A small image classifier, trained from scratch: 12800 steps, 49215 training examples.
Rows from block 3, named by matrix and row number. Rows with one number belong to one neuron. Each number is 500 + 40 x the weight over its row's rms, rounded and kept within 0 to 999. All counts start at 0. Numbers have three digits each. After the name is the row's rms in percent of the matrix's.
# u: gMLP up (value half) (model.blocks.3.mixer.u.weight, 576x384), inputs 275-329
# v: gMLP up (gate half) (model.blocks.3.mixer.v.weight, 576x384), inputs 275-329
# out: gMLP down (model.blocks.3.mixer.out.weight, 384x576, transposed), outputs 275-329
u.531 133:485460437506503499526512535475513487497439505538400502427523505528465544552419510502448531551558548503539491507495479510467436567569497501491510457545465521472436508
v.531 130:501503491556539466478482516421458484596458542498412531443490522469468579403530490558525430503506474545521559516530464494479509501463556407498537521458432498532500502
out.531 128:538453510467465489508595504511491555393520500484576512448502527470567557504515489489507539437390495451512573495443530501486502451566433468558416547481511472471570490
u.532 060:491470522379564489438554549549557511547457486484461495558505471574487474530519528453495494480478537471475496465495495450524502522482556506438466542459542507461471545
v.532 060:479399515466491506510568552446483538583488535480475517497529498511491566464522515534547493502509499510502473433483481476524474495506529466512465539531520537464520420
out.532 073:520573516471498574522505559468541523557450569455459541564493478452508466515552491513456548583424537507508554513512547489461524417451495548488512447509476496543469547
u.533 010:491541426515547507585486481523463498489468526511511485494524498575552545513499494449544505456567471497454555530571506525451458446557505530541463458466399452498511413
v.533 023:468508489507462505461488505520463417519516566620460521487478474545524553501543563489495479529485524484556497440493495454514503464462489478496505483502503467485521473
out.533 007:509549493482437432489486435519538501533482516529507489389513480505514495527461376531523477550479487469522534528467508554570521495460484436495501475477541470425537506
u.534 013:519485447513500428519467479504542495500485471418449511487467563528588504511520512476469494490517502500509398508529521539478496541500430537439436498493517438453475521
v.534 023:552408448537504489491522479474460494545474616498475493484463506558422524527485538484483476484445468461500608418474477525580548505447510491503505521504484467537486466
out.534 013:394578525584460454449465471500464608549458519516531478568453496472431493525464506501488488452492494435413522522482518520480497458458520550476493468537489523485499544
u.535 105:517513459506500497486572545531446501554556444455529543478492545496547518489415494565532482501406479521555528482515548446532458531489505530484571563479506563464486464
v.535 104:584529445532550514505448520430440442509516478516478492461466469550502533499508557436583560481538447440572575483504467514448484547503449476493557465525562483549525592
out.535 104:491539452544435427473479519514551489469446456522477473490512479498521513536541427477464463488544493494496510510472517454547495466499559480480529467442540589500546510
u.536 119:473533506457452481505530534524496503531572471530528593455499509507485445496533594512506477481509467504457464549615481467491563471460485534494480449536532446480558494
v.536 117:543514499425521455515460516461524565498463494532478535528460487534516509471475532461473514529527533508482574606476494547535485461444546546458509507516503530521479506
out.536 117:510427487519484464523585482477491499503499554483614465526534461476473494517510472504493484482529500481463566509540532453439512504561492480457510472462459514531502528
u.537 019:520418522440411491489472520563507535505433476479577546520518504484465524528418489420438550469467539424486531462563480472457498523488501514488554453544517444502547541
v.537 023:492495528530482503501450497503478457486505584517431494485475449519516525485529499547545515535418543521469452462551459514505528514537498531494528518421536494430542424
out.537 020:514527486491500491511545499475493526542417501469513498500485468461512518398465580494518484550461441471542495528521565530429479498464477459476455521591505577458452416
u.538 107:504478534541382477577466474410528545486535460491464475506471510565460506483448469592547467461492505483570478542550435484536501527516510507520522506496529541499522502
v.538 105:497502549510521527484523514530413554484584556452501552551424555550483480469460458438562490488542556424436516500494572445497508434502418540486501487503506454532519517
out.538 110:411493529519430480533516486487452588530501404490547468499437421533501429447465434499532475554537523508465422575465556463526498533496518485380485486417504459466536500
u.539 013:506509452521454538503412492538549498473486490459532502508551522551498569477534523477446481557488506513473513433454492469475526496520488542577508605559522460459470503
v.539 021:559487506519475535494541521503501475512461555512439512514499432541430517536520514481514466525434481516485485441508495516530551500488474521514530518458474509494510410
out.539 012:561532504519490476517495518547518512513493511494498451450494497516548511539542499511486494476521479495452465501480525444587512536518522460493464434542493489513499509
u.540 132:534509508495496506459570468440489385497495523509443516420473468481559523463560474535547546536499457477496521544466452512502555453545505469458493538410479505503547443
v.540 133:512545523523525538504453539494481531508501461475437516576517565508523450558480474406433571496510532490499459481491530505526493524495525543464496510561437461480462450
out.540 129:433461528455471458543477456470496415510501522524456479516491534539481458461525511515504483496505515585427474488502513523500479533492516496497558422510517482505505462
u.541 141:483485467483564504506468466562484463505565487513486473497484565431530502523524482561514543498524536502497518539527528471484529520504583553469548523461496528476507462
v.541 130:534520515566449433476545528517521502495491467463546477500566493528485565548493555479484475477491496519497510546536433543438567441493514482490467524422510495531550539
out.541 129:498478522468524471507544444479571579518552536574447445550524504512449596505533511508561505463493539548534549473436561514431519425560484422510507530507518536499569473
u.542 132:508459475496499521559471529510527489546538576462487512513459465539474515522477566450554476491462528521484490527546494552605536579549505509532501508510559599517443553
v.542 128:459604511487513462497538495487512528566431496498528395530472460467471504568546492521487442477550571502521493521512509491474526531462531495448450493502490440440549527
out.542 136:540580520447475529491530461429521516463464476434539503513513511517560454591518531518479472478552545519519470483492499493504499516505415412489489450496467530504550565
u.543 039:499533527469547467517491520496488529479517442515548593445506529471582493515537611480442569473517581554483533509498490546548496489535515557478471481526423518532468479
v.543 037:455519468513485515508493496532543437533407519562474476517457492511510493518493514559495523553543481505548467518450482473519547502465443496508504565411444578570556581
out.543 043:459465445458427527507497495546493519557436516505483424488536492475477533545606557533513498439480499480589526464527502557489505482462529503444530471553474515526466499
u.544 018:458454474503496513478494490514465498520523553476435498535520546525482471471415514491429454513556489517464465493512526482516508577513511532488469552560374438535512483
v.544 025:431511466537514424481501499515522475543435615470544501488540459509430468440500555509448488465489562434450512475503471474518534474458528483568468546469476426469497460
out.544 018:500445503479548497430479553539541448524451495490517498528474537503550471542491451513460491466557525482442492462501482552549487422423500554529456507476504414579471510
u.545 134:470506485439513484484465418510468529481583545524510424445475456510565520519531473411553449500449494480512555554395470427524569499541546467466540536485509438570445532
v.545 127:510503489486491529468468593520473566471504534493521482463519512467485470604481555499507512496521438555519527491539455428480488531469519460474475449491527470437517547
out.545 137:437488510496528499493450566483488457506470523501443457550519486528420454466477449500495557502520506493523453517565548491468490600552579550485577533522514495411477480
u.546 023:557490509452523465421533448503531449456501450469493530507532558470560477508578504479547443494446533517390504449528545526501531531454414455555498418504436415494585528
v.546 026:489464530477477491438501485476448434508457566477544475531547492507468418450513490494539511475524620446467520471544472549526526513572437500506508506470473434508513441
out.546 022:521514468462444541490495510545488541443427448518468478523530451532561454429477457542538554477577527535518482459507512546578534471542545499488522521562544522487469459