python train.py --dataset="retinal OCT scans (Kermany 2017)" --train_examples=49215 --crop_scale_min=1 --horizontal_flip=true --targets=["finding"] --mlp_ratio=3 --layers=6 --label_smoothing=0.1 --lr=0.011 --nesterov=true --batch_size=512 --lr_schedule="wsd" --decay_fraction=0.4 --final_lr_fraction=0.1 --adamw_weight_decay_other_params=0
Rows from block 3 of a small image classifier, named by matrix and row number. Rows with one number belong to one neuron. Each number is 500 + 40 x the weight over its row's rms, rounded and kept within 0 to 999. All counts start at 0. Numbers have three digits each. After the name is the row's rms in percent of the matrix's.
After each neuron's rows are labels from the 100 images, of 14848, where the neuron reaches its largest size: "responds to" is what is common among them; "patch colour" is the nearest of a few named colours to the mean colour under the peak. Only what is clearly more common there than usual is listed. The data: retinal OCT scans (Kermany 2017).
# u: gMLP up (value half) (model.blocks.3.mixer.u.weight, 576x384), inputs 330-383
# v: gMLP up (gate half) (model.blocks.3.mixer.v.weight, 576x384), inputs 330-383
# out: gMLP down (model.blocks.3.mixer.out.weight, 384x576, transposed), outputs 330-383

u.367 123:518501460521474520411522542488535538450463523474504476539597405545507421542490522491519581475449484545502519427494531438540458444531443474443462529437521489507486
v.367 120:501504448463503484557497507476513477524486574512505562492558512485512472527508530492491474454415447373583516472427543523492445516535480540549558469571508490506456
out.367 114:483555482511507557453547437525513488531447517513421547505527494483522501466564495475444524539475495458486515477522505517449546509451552551439486497560558464513458
responds to: finding: diabetic macular edema
patch colour: grey

u.60 125:500537519468518537433525485507490525490456532472477546483463560508532535491533446548474495508513504505511512507490456518523438444507521487478516545529512474515489
v.60 131:525471487509480584544452523538539504495476555447536478530509473499515517566495505461478457500474534513605459501465464467516531549433525508458558410550557462519503
out.60 126:584495466545475540494642520467473512540499530571557446542538486569447471462543477491532491496498458511572505507477496477482502512490487537470491506529502494515475
responds to: finding: choroidal neovascularization
patch colour: grey

u.521 132:535454467540475514506474480524468509473500467569488509591525582476458534508459494430432490415538498520503461481519515537552521539504482417458446484570532454441496
v.521 143:486565559495421464524503445469449484458539460462489542488482511502531520481535521497512492492546457504496530519536454405441497490531519527529551462446566509526452
out.521 131:535427534500494519525526494519475493511560501507486522514498479522422483468483467528508459531515500414528495457408510554501529492509521497527510512476521455519567
responds to: finding: normal
patch colour: grey

u.282 020:514461531510472516502499444522434448462456464459489475561523449500476528505568503504445481513534528495548464592501518526510546506475444598558465551574543541487561
v.282 027:503601473465451484472454500534601474475483416432486485463477462488520467494456610527438500519528563461537487487479475462478537425537491511480542530454504489510533
out.282 020:515455496426545616533482466469495427488455468558450503491477489500502422481472532526564502421517458456408534488498530489485497551495482533495424519453409444480436
responds to: finding: diabetic macular edema
patch colour: grey

u.189 127:503564486496518499543527506500455435527536491548555512448556580485572486446495485500534411435446551548562490541474454500466410524488502444539486491521475490516457
v.189 133:475534525514504478466491548500479528463499459450538503472475421484459520480504483551515467451500353510425445487504482481531557544461473506485425534496523439546501
out.189 121:501476514500485511527556445459466484505464446482504476498469472498510462477434494510577467544459494471469482567624457515519449488465459507514500467494485516474395
responds to: finding: diabetic macular edema
patch colour: grey

u.445 126:511557530448563454536484540533472444532470429510496488508449559480502574475529522413520540606500472524569553463493559494452507514500480487428532553413582543473524
v.445 129:508478535516513420457433530527486526477565469475441558433524414447516571472463411459472466523457536480465445490470538541486511488459495479495504478553520508522447
out.445 122:426523414537495521553517501514529493512501468424477490495535492504550514490465468541530550441471456507510511535510535490506479498518499449446449482538524483532472
responds to: finding: normal
patch colour: grey

u.178 121:491465523529546495435477501539506442486508557504514484454580491498487510531483430416479496529455473444493564480530463465533522502559518506495539469547448542511471
v.178 129:547513508486471473447507448472463593499476517465559539575497521562483530481390461521491443516470423541569520520505510490490512403504531520566541467525441505497498
out.178 123:508563505558505485518487411469533497531495484540466486471518439435474508431475522540497511512579586510427511548432517470463516518530534483454538528561462490464533
responds to: finding: diabetic macular edema
patch colour: grey

u.332 120:540444543422444591528471492449521479492491568482520521516522480459539490488522549482465544559428540525514553485514543449530536586442535486512482522477502447501522
v.332 118:479489502491461607516546461464455564482529539466503536563528521443564496511502463463522501536521527481531496480453586523527514450507484525486458504491512520501476
out.332 123:481463489492511545508540530526542489467474559523513475475430417473479512540526494499497505497528434505463486552515540467422571484557450518469536458493476545538502
responds to: finding: diabetic macular edema
patch colour: grey

u.350 126:457491501535462483421455520477473521502526450568514514516473478507523470542489564466450614549531490478488440498556503472580465515451443528504479477461506453487498
v.350 136:516525471470426589511513537451494476494470531497556520521462520385509459512527478542515472550488514473541530442500590531489551549435458462595463466548468557510498
out.350 129:530491472499514498550526486478517480508543526523545509484467569473444463482465511486524544501462521563549478435519469578489423511488551482598559501516474474467498
responds to: finding: diabetic macular edema
patch colour: grey

u.573 137:519492408507531422534509484427484431454539497548457508478581572550510452507523444527494522476518542423499486462506470582507511454502449524582477457508464507491512
v.573 136:479467502540505558492508511461465507504503483474527467519575397502518509472502514525493463495496622549480479534422534423502434476595548406576476448528510499521512
out.573 122:556550519406459516519580514495495515475492480520545519549545441501514498491514571499551531431535537489563492455523508482583514497470466477468484451483485544441528
responds to: finding: normal
patch colour: grey

u.213 122:480455510520454454496555493459525492486541514569510457417486500490529510492498565446397477484493491472521597452475498449485520431506535430498477555535413495459454
v.213 126:451466492563545499517488428510474515493491573575485524500466525544397538482514557521498510483530524546423497410435423424483502450523528504521474517471548550404544
out.213 123:461518436466544452494535444507480568653518543509556548433548487554468446584512525500509550539437530464473569513453439548505538497436480465529537512441456502482539
responds to: finding: normal
patch colour: grey

u.560 014:568524442416478472498488478489533500458498525565506539539469523472490511424538439535526453447413479461481550512519594452541479536483479415563571495482501432437461
v.560 022:473549489518482546514448482554554525439518510457538525527513442552516507498510589451453503467482531502515462435525543425457462503570479498513447497407506451458464
out.560 012:529507528526501550534504426478488481510525500564491525574512511511439481518421482514541552459484463481461522522506411484561427494498485528498474467538477516451444
responds to: finding: choroidal neovascularization
patch colour: grey

u.489 131:506447452488512480506482523511466568531500492599448412449512488475538480500471531535498480505533494429525479502492412516472456438458510482446534517517528503563518
v.489 127:526535500480441511570530348531562519484544515445514534497435557595478561488547487512490521479520499480490502484408537476509551502544507569459513482463525508439442
out.489 126:576530553480455499416424567456509497515503425431550498426513555454499559498533541509516542511568468480516444521562475483456542443499484498491495483511446457489457
responds to: finding: diabetic macular edema
patch colour: grey

u.163 012:512562478458494498498446515450471451534580489497516509520471452518482460489519505553456439462468495443529566549473539550497503459551464506545496534544549516478479
v.163 024:449524489496480580467412520533553503540575428493497489528479435528498367464544532465479454465525507549517451468511461482418517450490474568509464474417475501439497
out.163 011:555521491511520522487552468494524446438552455430545470522459504524549454473575499479456458519524539416535535457557534605524532465469485482498468457448465454490525
responds to: finding: normal
patch colour: grey

u.125 095:489532473531468479529518467475538431512538492486556512412441474524538458505516560506472517442516579513469518495522537540446526422510501491459462574485408507544432
v.125 092:544514477502495527453509500488520504483527481524529519551517525448486552519489492521531469485544504467486469490509480552466511500490455566510529539575514482501422
out.125 101:467468496535492542548505400446507519507523491467466528458480487533514505551531521472537452481509517471529562550556522549474481549515506472477523491501468472478455
responds to: finding: normal
patch colour: grey

u.572 133:454505480444559528493583482507524537461465540489454544532521448508505529524539440488542517458469437526533516488539416460536538463506467492489488446514458442505518
v.572 128:463497484549460524509513522513566512525465464446526474437487519483559440398517480511561422501507582485492470552523490593528451457481510502439549471607486459487429
out.572 127:514523542463481537446452476497510562493487481520505467507497446487531537422528508512511408526535507522521470532492496596456434572502487437501506499455569484509511
responds to: finding: diabetic macular edema
patch colour: grey

u.254 139:450495483577459502610532508494512520491448482489587439548528490466502506515547455516499551570458518460532477474483525535509401533543511528541499488464446450484510
v.254 129:485497466596576506404505449514450453444523571466483520565459493511542530483514466512501486535455433497489496526495562524510495511512511514543540515512485484536547
out.254 127:484493539509545534562474529523405474461510494534464531428507457509504526574469480539515543484547508484422515594523486507531486507490490497544461555479480529549510
responds to: finding: drusen
patch colour: grey

u.63 011:455445441478457529497467447473486434521453543478546431457485450489523462518486465452533481426481451484480463551508548512534486528485533509577456503515541529608537
v.63 023:467543489458513480497438549502472497505520413484470496567503500480491514480532577513524488510448526537521544459475522508492505457466485561521528542545462559475478
out.63 010:413463411507547460472507507533500498484476487506516465555449507556488509512455554453558467500450501498536581504569467544454572437478520538502467503436505499468507
responds to: finding: diabetic macular edema
patch colour: grey

u.39 067:507506450446454475497497454467507494462513540568567540534492517477536570462538445528488528480486460582509551535512449495491470497480542532452499595500568435516475
v.39 063:507531484503507485508551520526510436480521518539484440542484486569507481508468579484547524491563466455479445541413498533504477525445481507510470498513509452448527
out.39 071:474389471503533504538521517551528529501551512479520489547525455532509548476536481490483450484500482525517527601551493471480491574500510497438485508521539571463438
responds to: finding: normal
patch colour: grey

u.162 138:506481538525495509519500578533504410499588488530411479554468494363512513444456487495474436501504506493470469510540493503470501504441521541556472493472544607543531
v.162 133:486436524489519536459583567519549465485444539557459539475463451470477538592537537536485510547552513511434480498491513488488457474589494462515506525438503527522501
out.162 126:475512461545519487499503547526518455460429445465461592537554464505547440542492492532491544459532508486489468528478444506494466489527509454546516485484479481572467
responds to: finding: normal
patch colour: grey

u.517 128:516500510420519496489516483474504518449468436519559542502469448496477560505541477542446497479476528560443483494468462530518455467585476452441569506510461521486547
v.517 129:464472462450452572542510452510522459488504432467523519495470446503571486533546529464501581482508498490559545527505483440547394469558496477471510542470521417493522
out.517 128:481508518463487479513481423510496500477485513464506511498450545455505462566531560533467530570413550480445492441515507494476525443421483545425412490474486471514503
responds to: finding: diabetic macular edema
patch colour: grey

u.441 117:505463539504504525454516446520570561497474517445475512555502493492508472482504537447466529503477488551522539575463504474551502576431397491450464465530487586530449
v.441 113:446536575483476531527487496471500503545408493462488502491512440499561538470484507479537470426485514399471451505468406513489451545556513462469520567561473467528482
out.441 114:476534492481453466448477534510531509466480526514570452514537514501473469490486495529475517504475487464523479550472522568447451492497518436516547494539501403544476
responds to: finding: diabetic macular edema
patch colour: grey

u.284 071:521462516490475529528509520484561503446547462533494478481462497509556546520564418530459497559514502477579534459473462469440532546423453499545506456453516637526504
v.284 060:480577476508473486556431503474459550478548527519503481458501463413472448487475540504517500524525460518548483532475501545474531435411508515541428476502447404555519
out.284 068:515462507530509454461555520462450477508480502511536548450513493528563530512457531486475500533486509484503523523466452490541500466607436467492482468525504477399483
responds to: finding: drusen
patch colour: grey

u.226 120:441590540562523493497548469515576453498482524526519552535466549508462543497484483521462463482516468477483548491437439559573547473502511519550485476453453494504501
v.226 126:468532504494441515514534446495562464571483500489484529515545519507494434505445543538530553465531530533494521504492515474598471487514508460534499531496458463570460
out.226 122:546453483437503480480523450464477541554505525450485441582453468512520528518536466448530508508494499436577535474455516421499485508473503498465515517509494481551603
responds to: finding: normal
patch colour: grey

u.244 035:496482439451450477494429468458537459490449490468511460587535498517536542436468479439481559530496587522453588482490470480548549514463493453464535561545526573488529
v.244 038:496471475496471511474464516519473505541505554494512470549502530519491414434475508518527465486506514469503499410557528454484549488491573515480519500483430415462490
out.244 035:546503450453516504503580481569535587437525496491480549513440544475536445580522493490514481500520514471476592553545463487472475527550523505499480503545337529480492
responds to: finding: normal
patch colour: grey

u.71 142:536476565493495477568537518547491562483531547453405462515537474501456494461518488476443476576513468475473524482457497545444474466492537534517459524489523471526438
v.71 134:519540463523567471543473520500453512487478453519564538495506529498473563473506515460493497528511492577481490486495513489511513538440465511579501524508547484579451
out.71 138:443460481469496505525513526525507534389551471450443546507467517458496505452467538465509488484509494497513518487515506536519489441459501478533475493428531535490546
responds to: finding: diabetic macular edema
patch colour: grey

u.531 133:542522519468498517511483511515506443547476481535455456548495520500482513467519475497474528493549531404512444522492473556550529453462522569524544492582507573497492
v.531 130:511501490568496501467580524513577523534482391522449581525505542555514448447498535542549498560503508472436531595486478466481427468516443459404481535477475406432533
out.531 128:513535477505515536469453550431489462493481553500459429488533478452487460453503547553521503493566408496630508497502482489549571504474499512502505522532557536512505
responds to: finding: diabetic macular edema
patch colour: grey

u.34 091:487517542515460548484477431438523539500467476484483482547529514487496501457481522515490558542522504602466522517548554538479537502523538445505482540584538482481542
v.34 088:488442503517469467569549484453481444493513533434499507524507523494546444551515505439512401466506486511405455566439473545517483539549440501514521449516459513488454
out.34 092:480501487513507552522463501549473475568466542496553438559490535559461489488538569517456539447458427574551451525470498602506476486469520559500536499526464621463453
responds to: finding: normal
patch colour: grey

u.456 072:543486412514473550457460577458513568470443483453511465482452491517474516472446510558509501497514487494570530466584492489494535501464524506444515499499472478424506
v.456 064:550425532496472576517445515471543489537554517452542498556549458535506460510451495570516509539473421542523532481498507452516511492428514487407538496505469539519390
out.456 067:571518468521430487551525499553486578454527472562560470561542453486556414476551509480492530549549524474444469516452532502503476420499527502503490526510488417467550
responds to: finding: choroidal neovascularization
patch colour: grey

u.111 121:491492485435459555485477592444469512491475403500490525414529521469589450517520434552509520555489513464446589554507444497399565424483474554461591552551526509526475
v.111 119:502491532522498501606572456514444483528465511497568473422510514447505520524515551441520532454450472509547503473488469524526512484532518514461503521573574477494493
out.111 128:471536447525486480512526500497493551524553539534433470459517445529459551496489491498548458539441475519540414485542561454514472568439477450470479490463482500523468
responds to: finding: diabetic macular edema
patch colour: grey

u.216 139:443405507545462441492556491447415522477561472495462518465512462530500482507511436573553527480501531434504543483454465475526551459447488467524481544505525439550538
v.216 134:569507514476489470484584494484509489552534500520506473534552510502398445611467484529545551506452537441412472431515495486486509501545467557466538520492526461509537
out.216 133:558491532449519426534514445496480536540472481453560568527520587447469496514535493528498476514539470573496527485512611525549446496526518465574464503545470545495492
responds to: finding: choroidal neovascularization
patch colour: grey

u.297 134:514480498498468574493458506574460547483481569439455447576509477372496537502478504452472491503466529472503456436572536484446466492498435510559523499492509422549480
v.297 132:502512433517410509433436544520513501483476518524477586481539513502483512508515453472496550491541516516452460422539522544471510471529448513525469492500500513503503
out.297 135:492463529475462533497578607490506483501467490523541518596546468539474537517420532529534481437511528533494500528498449456530499560421487488434449503474460501501533
responds to: finding: diabetic macular edema
patch colour: grey

u.149 095:510515521523467481537593526546591477441515522506486509549526429533519468516521559512510473513482429533549524466471520532598569494515509510501529532494468455445512
v.149 101:527596473513536547490505557532557557501543526533513541526443537531600521571460535457495472532459458531480529506442501508497376403547506490556521503577487451485549
out.149 107:516450460581462488547545516453572559459487485504551559457466446463434466460496424491467491476507491449467495518540495409492494469462486504556455485528435398476487
responds to: finding: normal
patch colour: grey

u.362 132:564484543543555506468564517487493530522477495483488513532501510512554496525500560583491531482484485439526385520496493498515536507477504536471445488491556496512455
v.362 133:473542508452485497549517530567519469461443535530524481421475531555448464572484556466523467455522538563553527437502464513546483465404530509471511506367490478521489
out.362 125:487475520510488493582467461524508536505455474554551506509478428386480511490480427476535521447618532535534471505486443488451485445463546451497537493466564508518479
responds to: finding: drusen
patch colour: grey

u.550 099:581540494541421468475499444563523520559453490455457545456475548479423437516514525506534564512448540516517499467520577506465525528510556467408533502500508457429487
v.550 102:523473452421463490561500436451463511450439489457517445491482506410515462480574519499547492511527569434501499534538472519552560496549538559557455512525512454547413
out.550 097:501454495575541558485507541558529443538417527470357490469513518470484550522579589513484502549473580496533466420462468479505432566548502492454521506501460392501466
responds to: finding: diabetic macular edema
patch colour: grey

u.481 119:542509503577475511583522503455448431462557438527438592537522487512460542454475530468499435530467400486528515527472544516447497478444487443521459454455616516536447
v.481 127:506482521460487578494521588491534583520498488438451502496519516528470434476536449542542467558529521455519419505505496577559513491483465523455500486571523450544479
out.481 116:468461553486534484512471508496409570536508481628509475547492496541464547416484539552505502510450490525504469499476550431463533558511513494550518494461482519449555
responds to: finding: normal
patch colour: grey

u.518 139:545526410459509466566528493513477437556547478492452440474488530456566534512557504514512451449526551494519525455528471516446498564480456427538505498490510503494599
v.518 133:471514514497502518464485531488528477506507537484554470539528589568466420504534572475515465461500600474514444528508524572481526475539454485544514468449471450486478
out.518 135:444582487525505485542517503507482537511474495443494545429484534427525570483462517468426475565546492471542509562508489515515590489495580492535516483481535404428528
responds to: finding: choroidal neovascularization; finding: diabetic macular edema
patch colour: grey

u.519 050:510488490567498463510482416448461453466434496576506542496513535452530566506582538476421511477511429529466463524484519475518484459525504423472476487491513501511581
v.519 057:511550584494489470435521532506482521476533507525511504532492435481509477555611536574584595491528486496537475488435433463473533474523531588542529461493486522494468
out.519 061:524467460449527508597474464527574469422508490538471495493472545485551541442633511490526507490488526402487472503447521505438524445525504501532509542589486469577563
responds to: finding: normal
patch colour: grey

u.43 094:531522549511515515570470529453499552488517542460527482504519447559439461477580464576485517523446426532500456547553558522470455427518499541453482508520507531485513
v.43 098:467520476432510503487494392459544497480518533508564457507473484481420443462560482557459498461545468429427518470449461534523503428500532581582525509524519453544518
out.43 102:451462445465536422543482530519569449521514465431532449476417498498556498496521549498538500488440550405526536478470523497517546541487491440429507577467437517466540
responds to: finding: normal
patch colour: grey

u.99 126:521533491533496558594566526470429531492523455604467580490526508493460532544513434484503503488417472530537543492489436531484426537442523461522469442490526482537529
v.99 134:472508546422476499552486479477602499438495481575528516540526465540494494479472503506482550505449565411502465480477556529556493478544446538557521506577514469509481
out.99 112:520447452449511474537460532519496470510480386479551461468440561486423529501547557466480585561480436510452499533496479556472489451493507518504503496542488441549521
responds to: finding: choroidal neovascularization
patch colour: grey

u.195 053:459541472467437482579553467492444550447518490483519490489550445530443480471534497556521493436483542555480465443428520509515549509480531533611521471440453458538544
v.195 047:496498465499519483533468476542563494500494525470497585488477481481491479556542588503502522502500447551390493523409416498522565450546551524526537494570473467526482
out.195 055:463501476591558476447487465528510483492477444469544464453558589489432548487521509532533457475520500454542495559492513505525470484531572513574490506487523595427498
responds to: finding: diabetic macular edema
patch colour: grey

u.364 137:507504432582564526456538521424485523503511421540465523480471526489506465516565508508601449502465491454515489605459500522471533487570509448509526514506531446461488
v.364 134:438530482516545435534463478477522504546511528517502446487529442488485560529492452536471507484528488534488487476525472500504476494408415596575502556484449515467492
out.364 108:541528536520474526521517523506459477518473539453489487501449510437453512522511425500469546474445506508477542494470457420458484546508505506536491438472452578520535
responds to: finding: drusen
patch colour: grey

u.264 016:486473497515476504469437469505476509458529481522492505489521490527526466552435438419518515533552554506529505484516550530477427499499508500487523554508476519528598
v.264 022:504528484501471528493451521532508528473524496476463433522510496480490456456455543480434479480443470448542479468472490461550516476487521549509540529452516505501505
out.264 013:483516467517453450528507513526465553485532534553510447419430428437495437581535565476512482488515468508473523442525521475460528557495503511442481496552499595476473
responds to: finding: normal
patch colour: grey

u.495 114:444522527459542473528525495445437454514499603460576595514455539536525507521539507465564515452534529501527600477433466479511506521480567566487517508507470521527498
v.495 108:493467461518499509484449495453512519565522531446542540473476587505517455528543458584467494520483578526481503453506496410463429420504568609540534481447519479517513
out.495 109:490545421439430511527483495509516457531482501547567558568474439570490551493460506533482536432447463463439493498491476398470564454448465455479531460445526447439541
responds to: finding: diabetic macular edema
patch colour: grey

u.479 101:447494490451586459531502532441522508556505527581523487489487467569461432495556489517426515554453407491535532483525453483509493444521486541463521506410513529543491
v.479 083:497485557514589561491481508506575453455501549576473472512470468537517411479428496507518564497558448561415482467468448507481538484494525445462437512504480511500490
out.479 104:514508442528475528524498550509502561472503472490537443524539474518554449553564480511395496461513523462442448481457440495546545426492469471537513479452466461525525
responds to: finding: normal
patch colour: grey

u.106 126:469504635519544539450557498523467556461450488474456485454481461523490627542568531533505563530469547514501524499451485457495571421497486437378486538484532525543515
v.106 120:557502474531484455553491529520382472496504520538515442545580569572469510482495457602499477501544460543530476536458482507493481433482539471575520475517422582511427
out.106 125:578460481535517522454464495429491489514484506480481446466545477457488443533418493535530534491446521473531534476495519479507582531507411504486468478514513500408470
responds to: finding: choroidal neovascularization
patch colour: grey

u.272 012:475520523501485487440479568439507453561466498512575597457550460585507441483538537459516432455486531480470462538534535615504559472514497548523473487519505462525537
v.272 022:453513498501514521482408513509474495476563390525458441523444421526479450449586552558498507482515472513451513453490540506425473475545534557470453448455452562488457
out.272 012:525542508578514509529494465468566499414486384471476480475437530518566451496535496491509449545484525427495558529525523455518531485431481470513456558576433431488450
responds to: finding: normal
patch colour: grey

u.570 119:535484435555529562538458524468497512471509517608471493532524496515528493485516459525493536490518408509547539492467502496535520505501433480489477433523571494490531
v.570 128:500494550505474492475495501519460602584470593472501491514473496527514459491494517522488417505520546457509448508507474530461505489519531461528501514592499504516496
out.570 127:472462456412477494511568508500497455479508482492502521486431528486451601535444487530543556500488547499419450417451507567590420490467507516531589502513514508510563
responds to: finding: normal
patch colour: grey

u.233 136:562535467485474435426436446593475456542522461495506533502498480496492542481461497489524477465465458492533474489526505528480566453490518528403514569456528474538531
v.233 138:545547512481521487569494505477476468466481417532472493522505466447516507477518441451470469471497519473495479473422452593470426519483485496519516496536515602486549
out.233 129:514559499550480539439491494519416533533526461531454591476534564435528442540544447515532535447511462430544524500512506436494496428524511448536504522516470537476499
responds to: finding: diabetic macular edema
patch colour: grey

u.142 018:565472535463559561584506433466514438536519508475541443478566509506446518521460433531519438568488499501490562486532507520525465507486514540392547539504527458537517
v.142 025:455594510473517497501465499534469475511502509451493462504496554480474408449484497503521515464503418454548457476496471548506450440487512489578511494500444495519538
out.142 022:465559498556503507475477481500580488564589506474491478517460537464476428562527544584471491521492536505524552536470570516504445505550561487434445518519530512486531
responds to: finding: diabetic macular edema
patch colour: grey

u.379 126:454479470432462525487492502471564496535489555524538519480558542434476572499451512528531582503481475517497501465484529462467498526503462466540504525462528508493564
v.379 124:528483508464450527566559470524532529433475515482501549474459561455540575457451491472455487500513507540573482507583467483507508558557464541490526462583540530477508
out.379 132:570528500591484555501442472579507480510498482450486484510521536565450531407483479485521472450506457531418456522448482475489533591580453460519516477488475521485465
responds to: finding: diabetic macular edema
patch colour: grey

u.401 130:580561609513442506482519558483506498459493507483378469477560461500488577472490480457461535466464537457477485464527558486537542505475516480479497492567456502502452
v.401 133:511515381529567503465574487495450476563431448594569432454435470475547477521493555549548446462486532497487566528504480488573443509498493464500589503548551477477478
out.401 120:510545475614486506541473524521419490412517523572448488439500518519580494489497512567546470497448528580525568446445515471513480546531506531565540480470432526545513
responds to: finding: diabetic macular edema
patch colour: grey

u.556 132:495539535516509548540506496542539497483495464514494456559450516526488490479504437523500425525464530542554513526524472460495502511503528496421470494461469530492488
v.556 136:471504519605510526478538489500558487593444451482448514426478557541482566480499473442450573508509511539508492435475578512438542496486486545525510478550526565462494
out.556 133:542511451537553506472451515458412501523466504543536529530489490553491526451537479511574510465465485493489509515491528402533430523380586467530518528523514537476556
responds to: finding: diabetic macular edema
patch colour: grey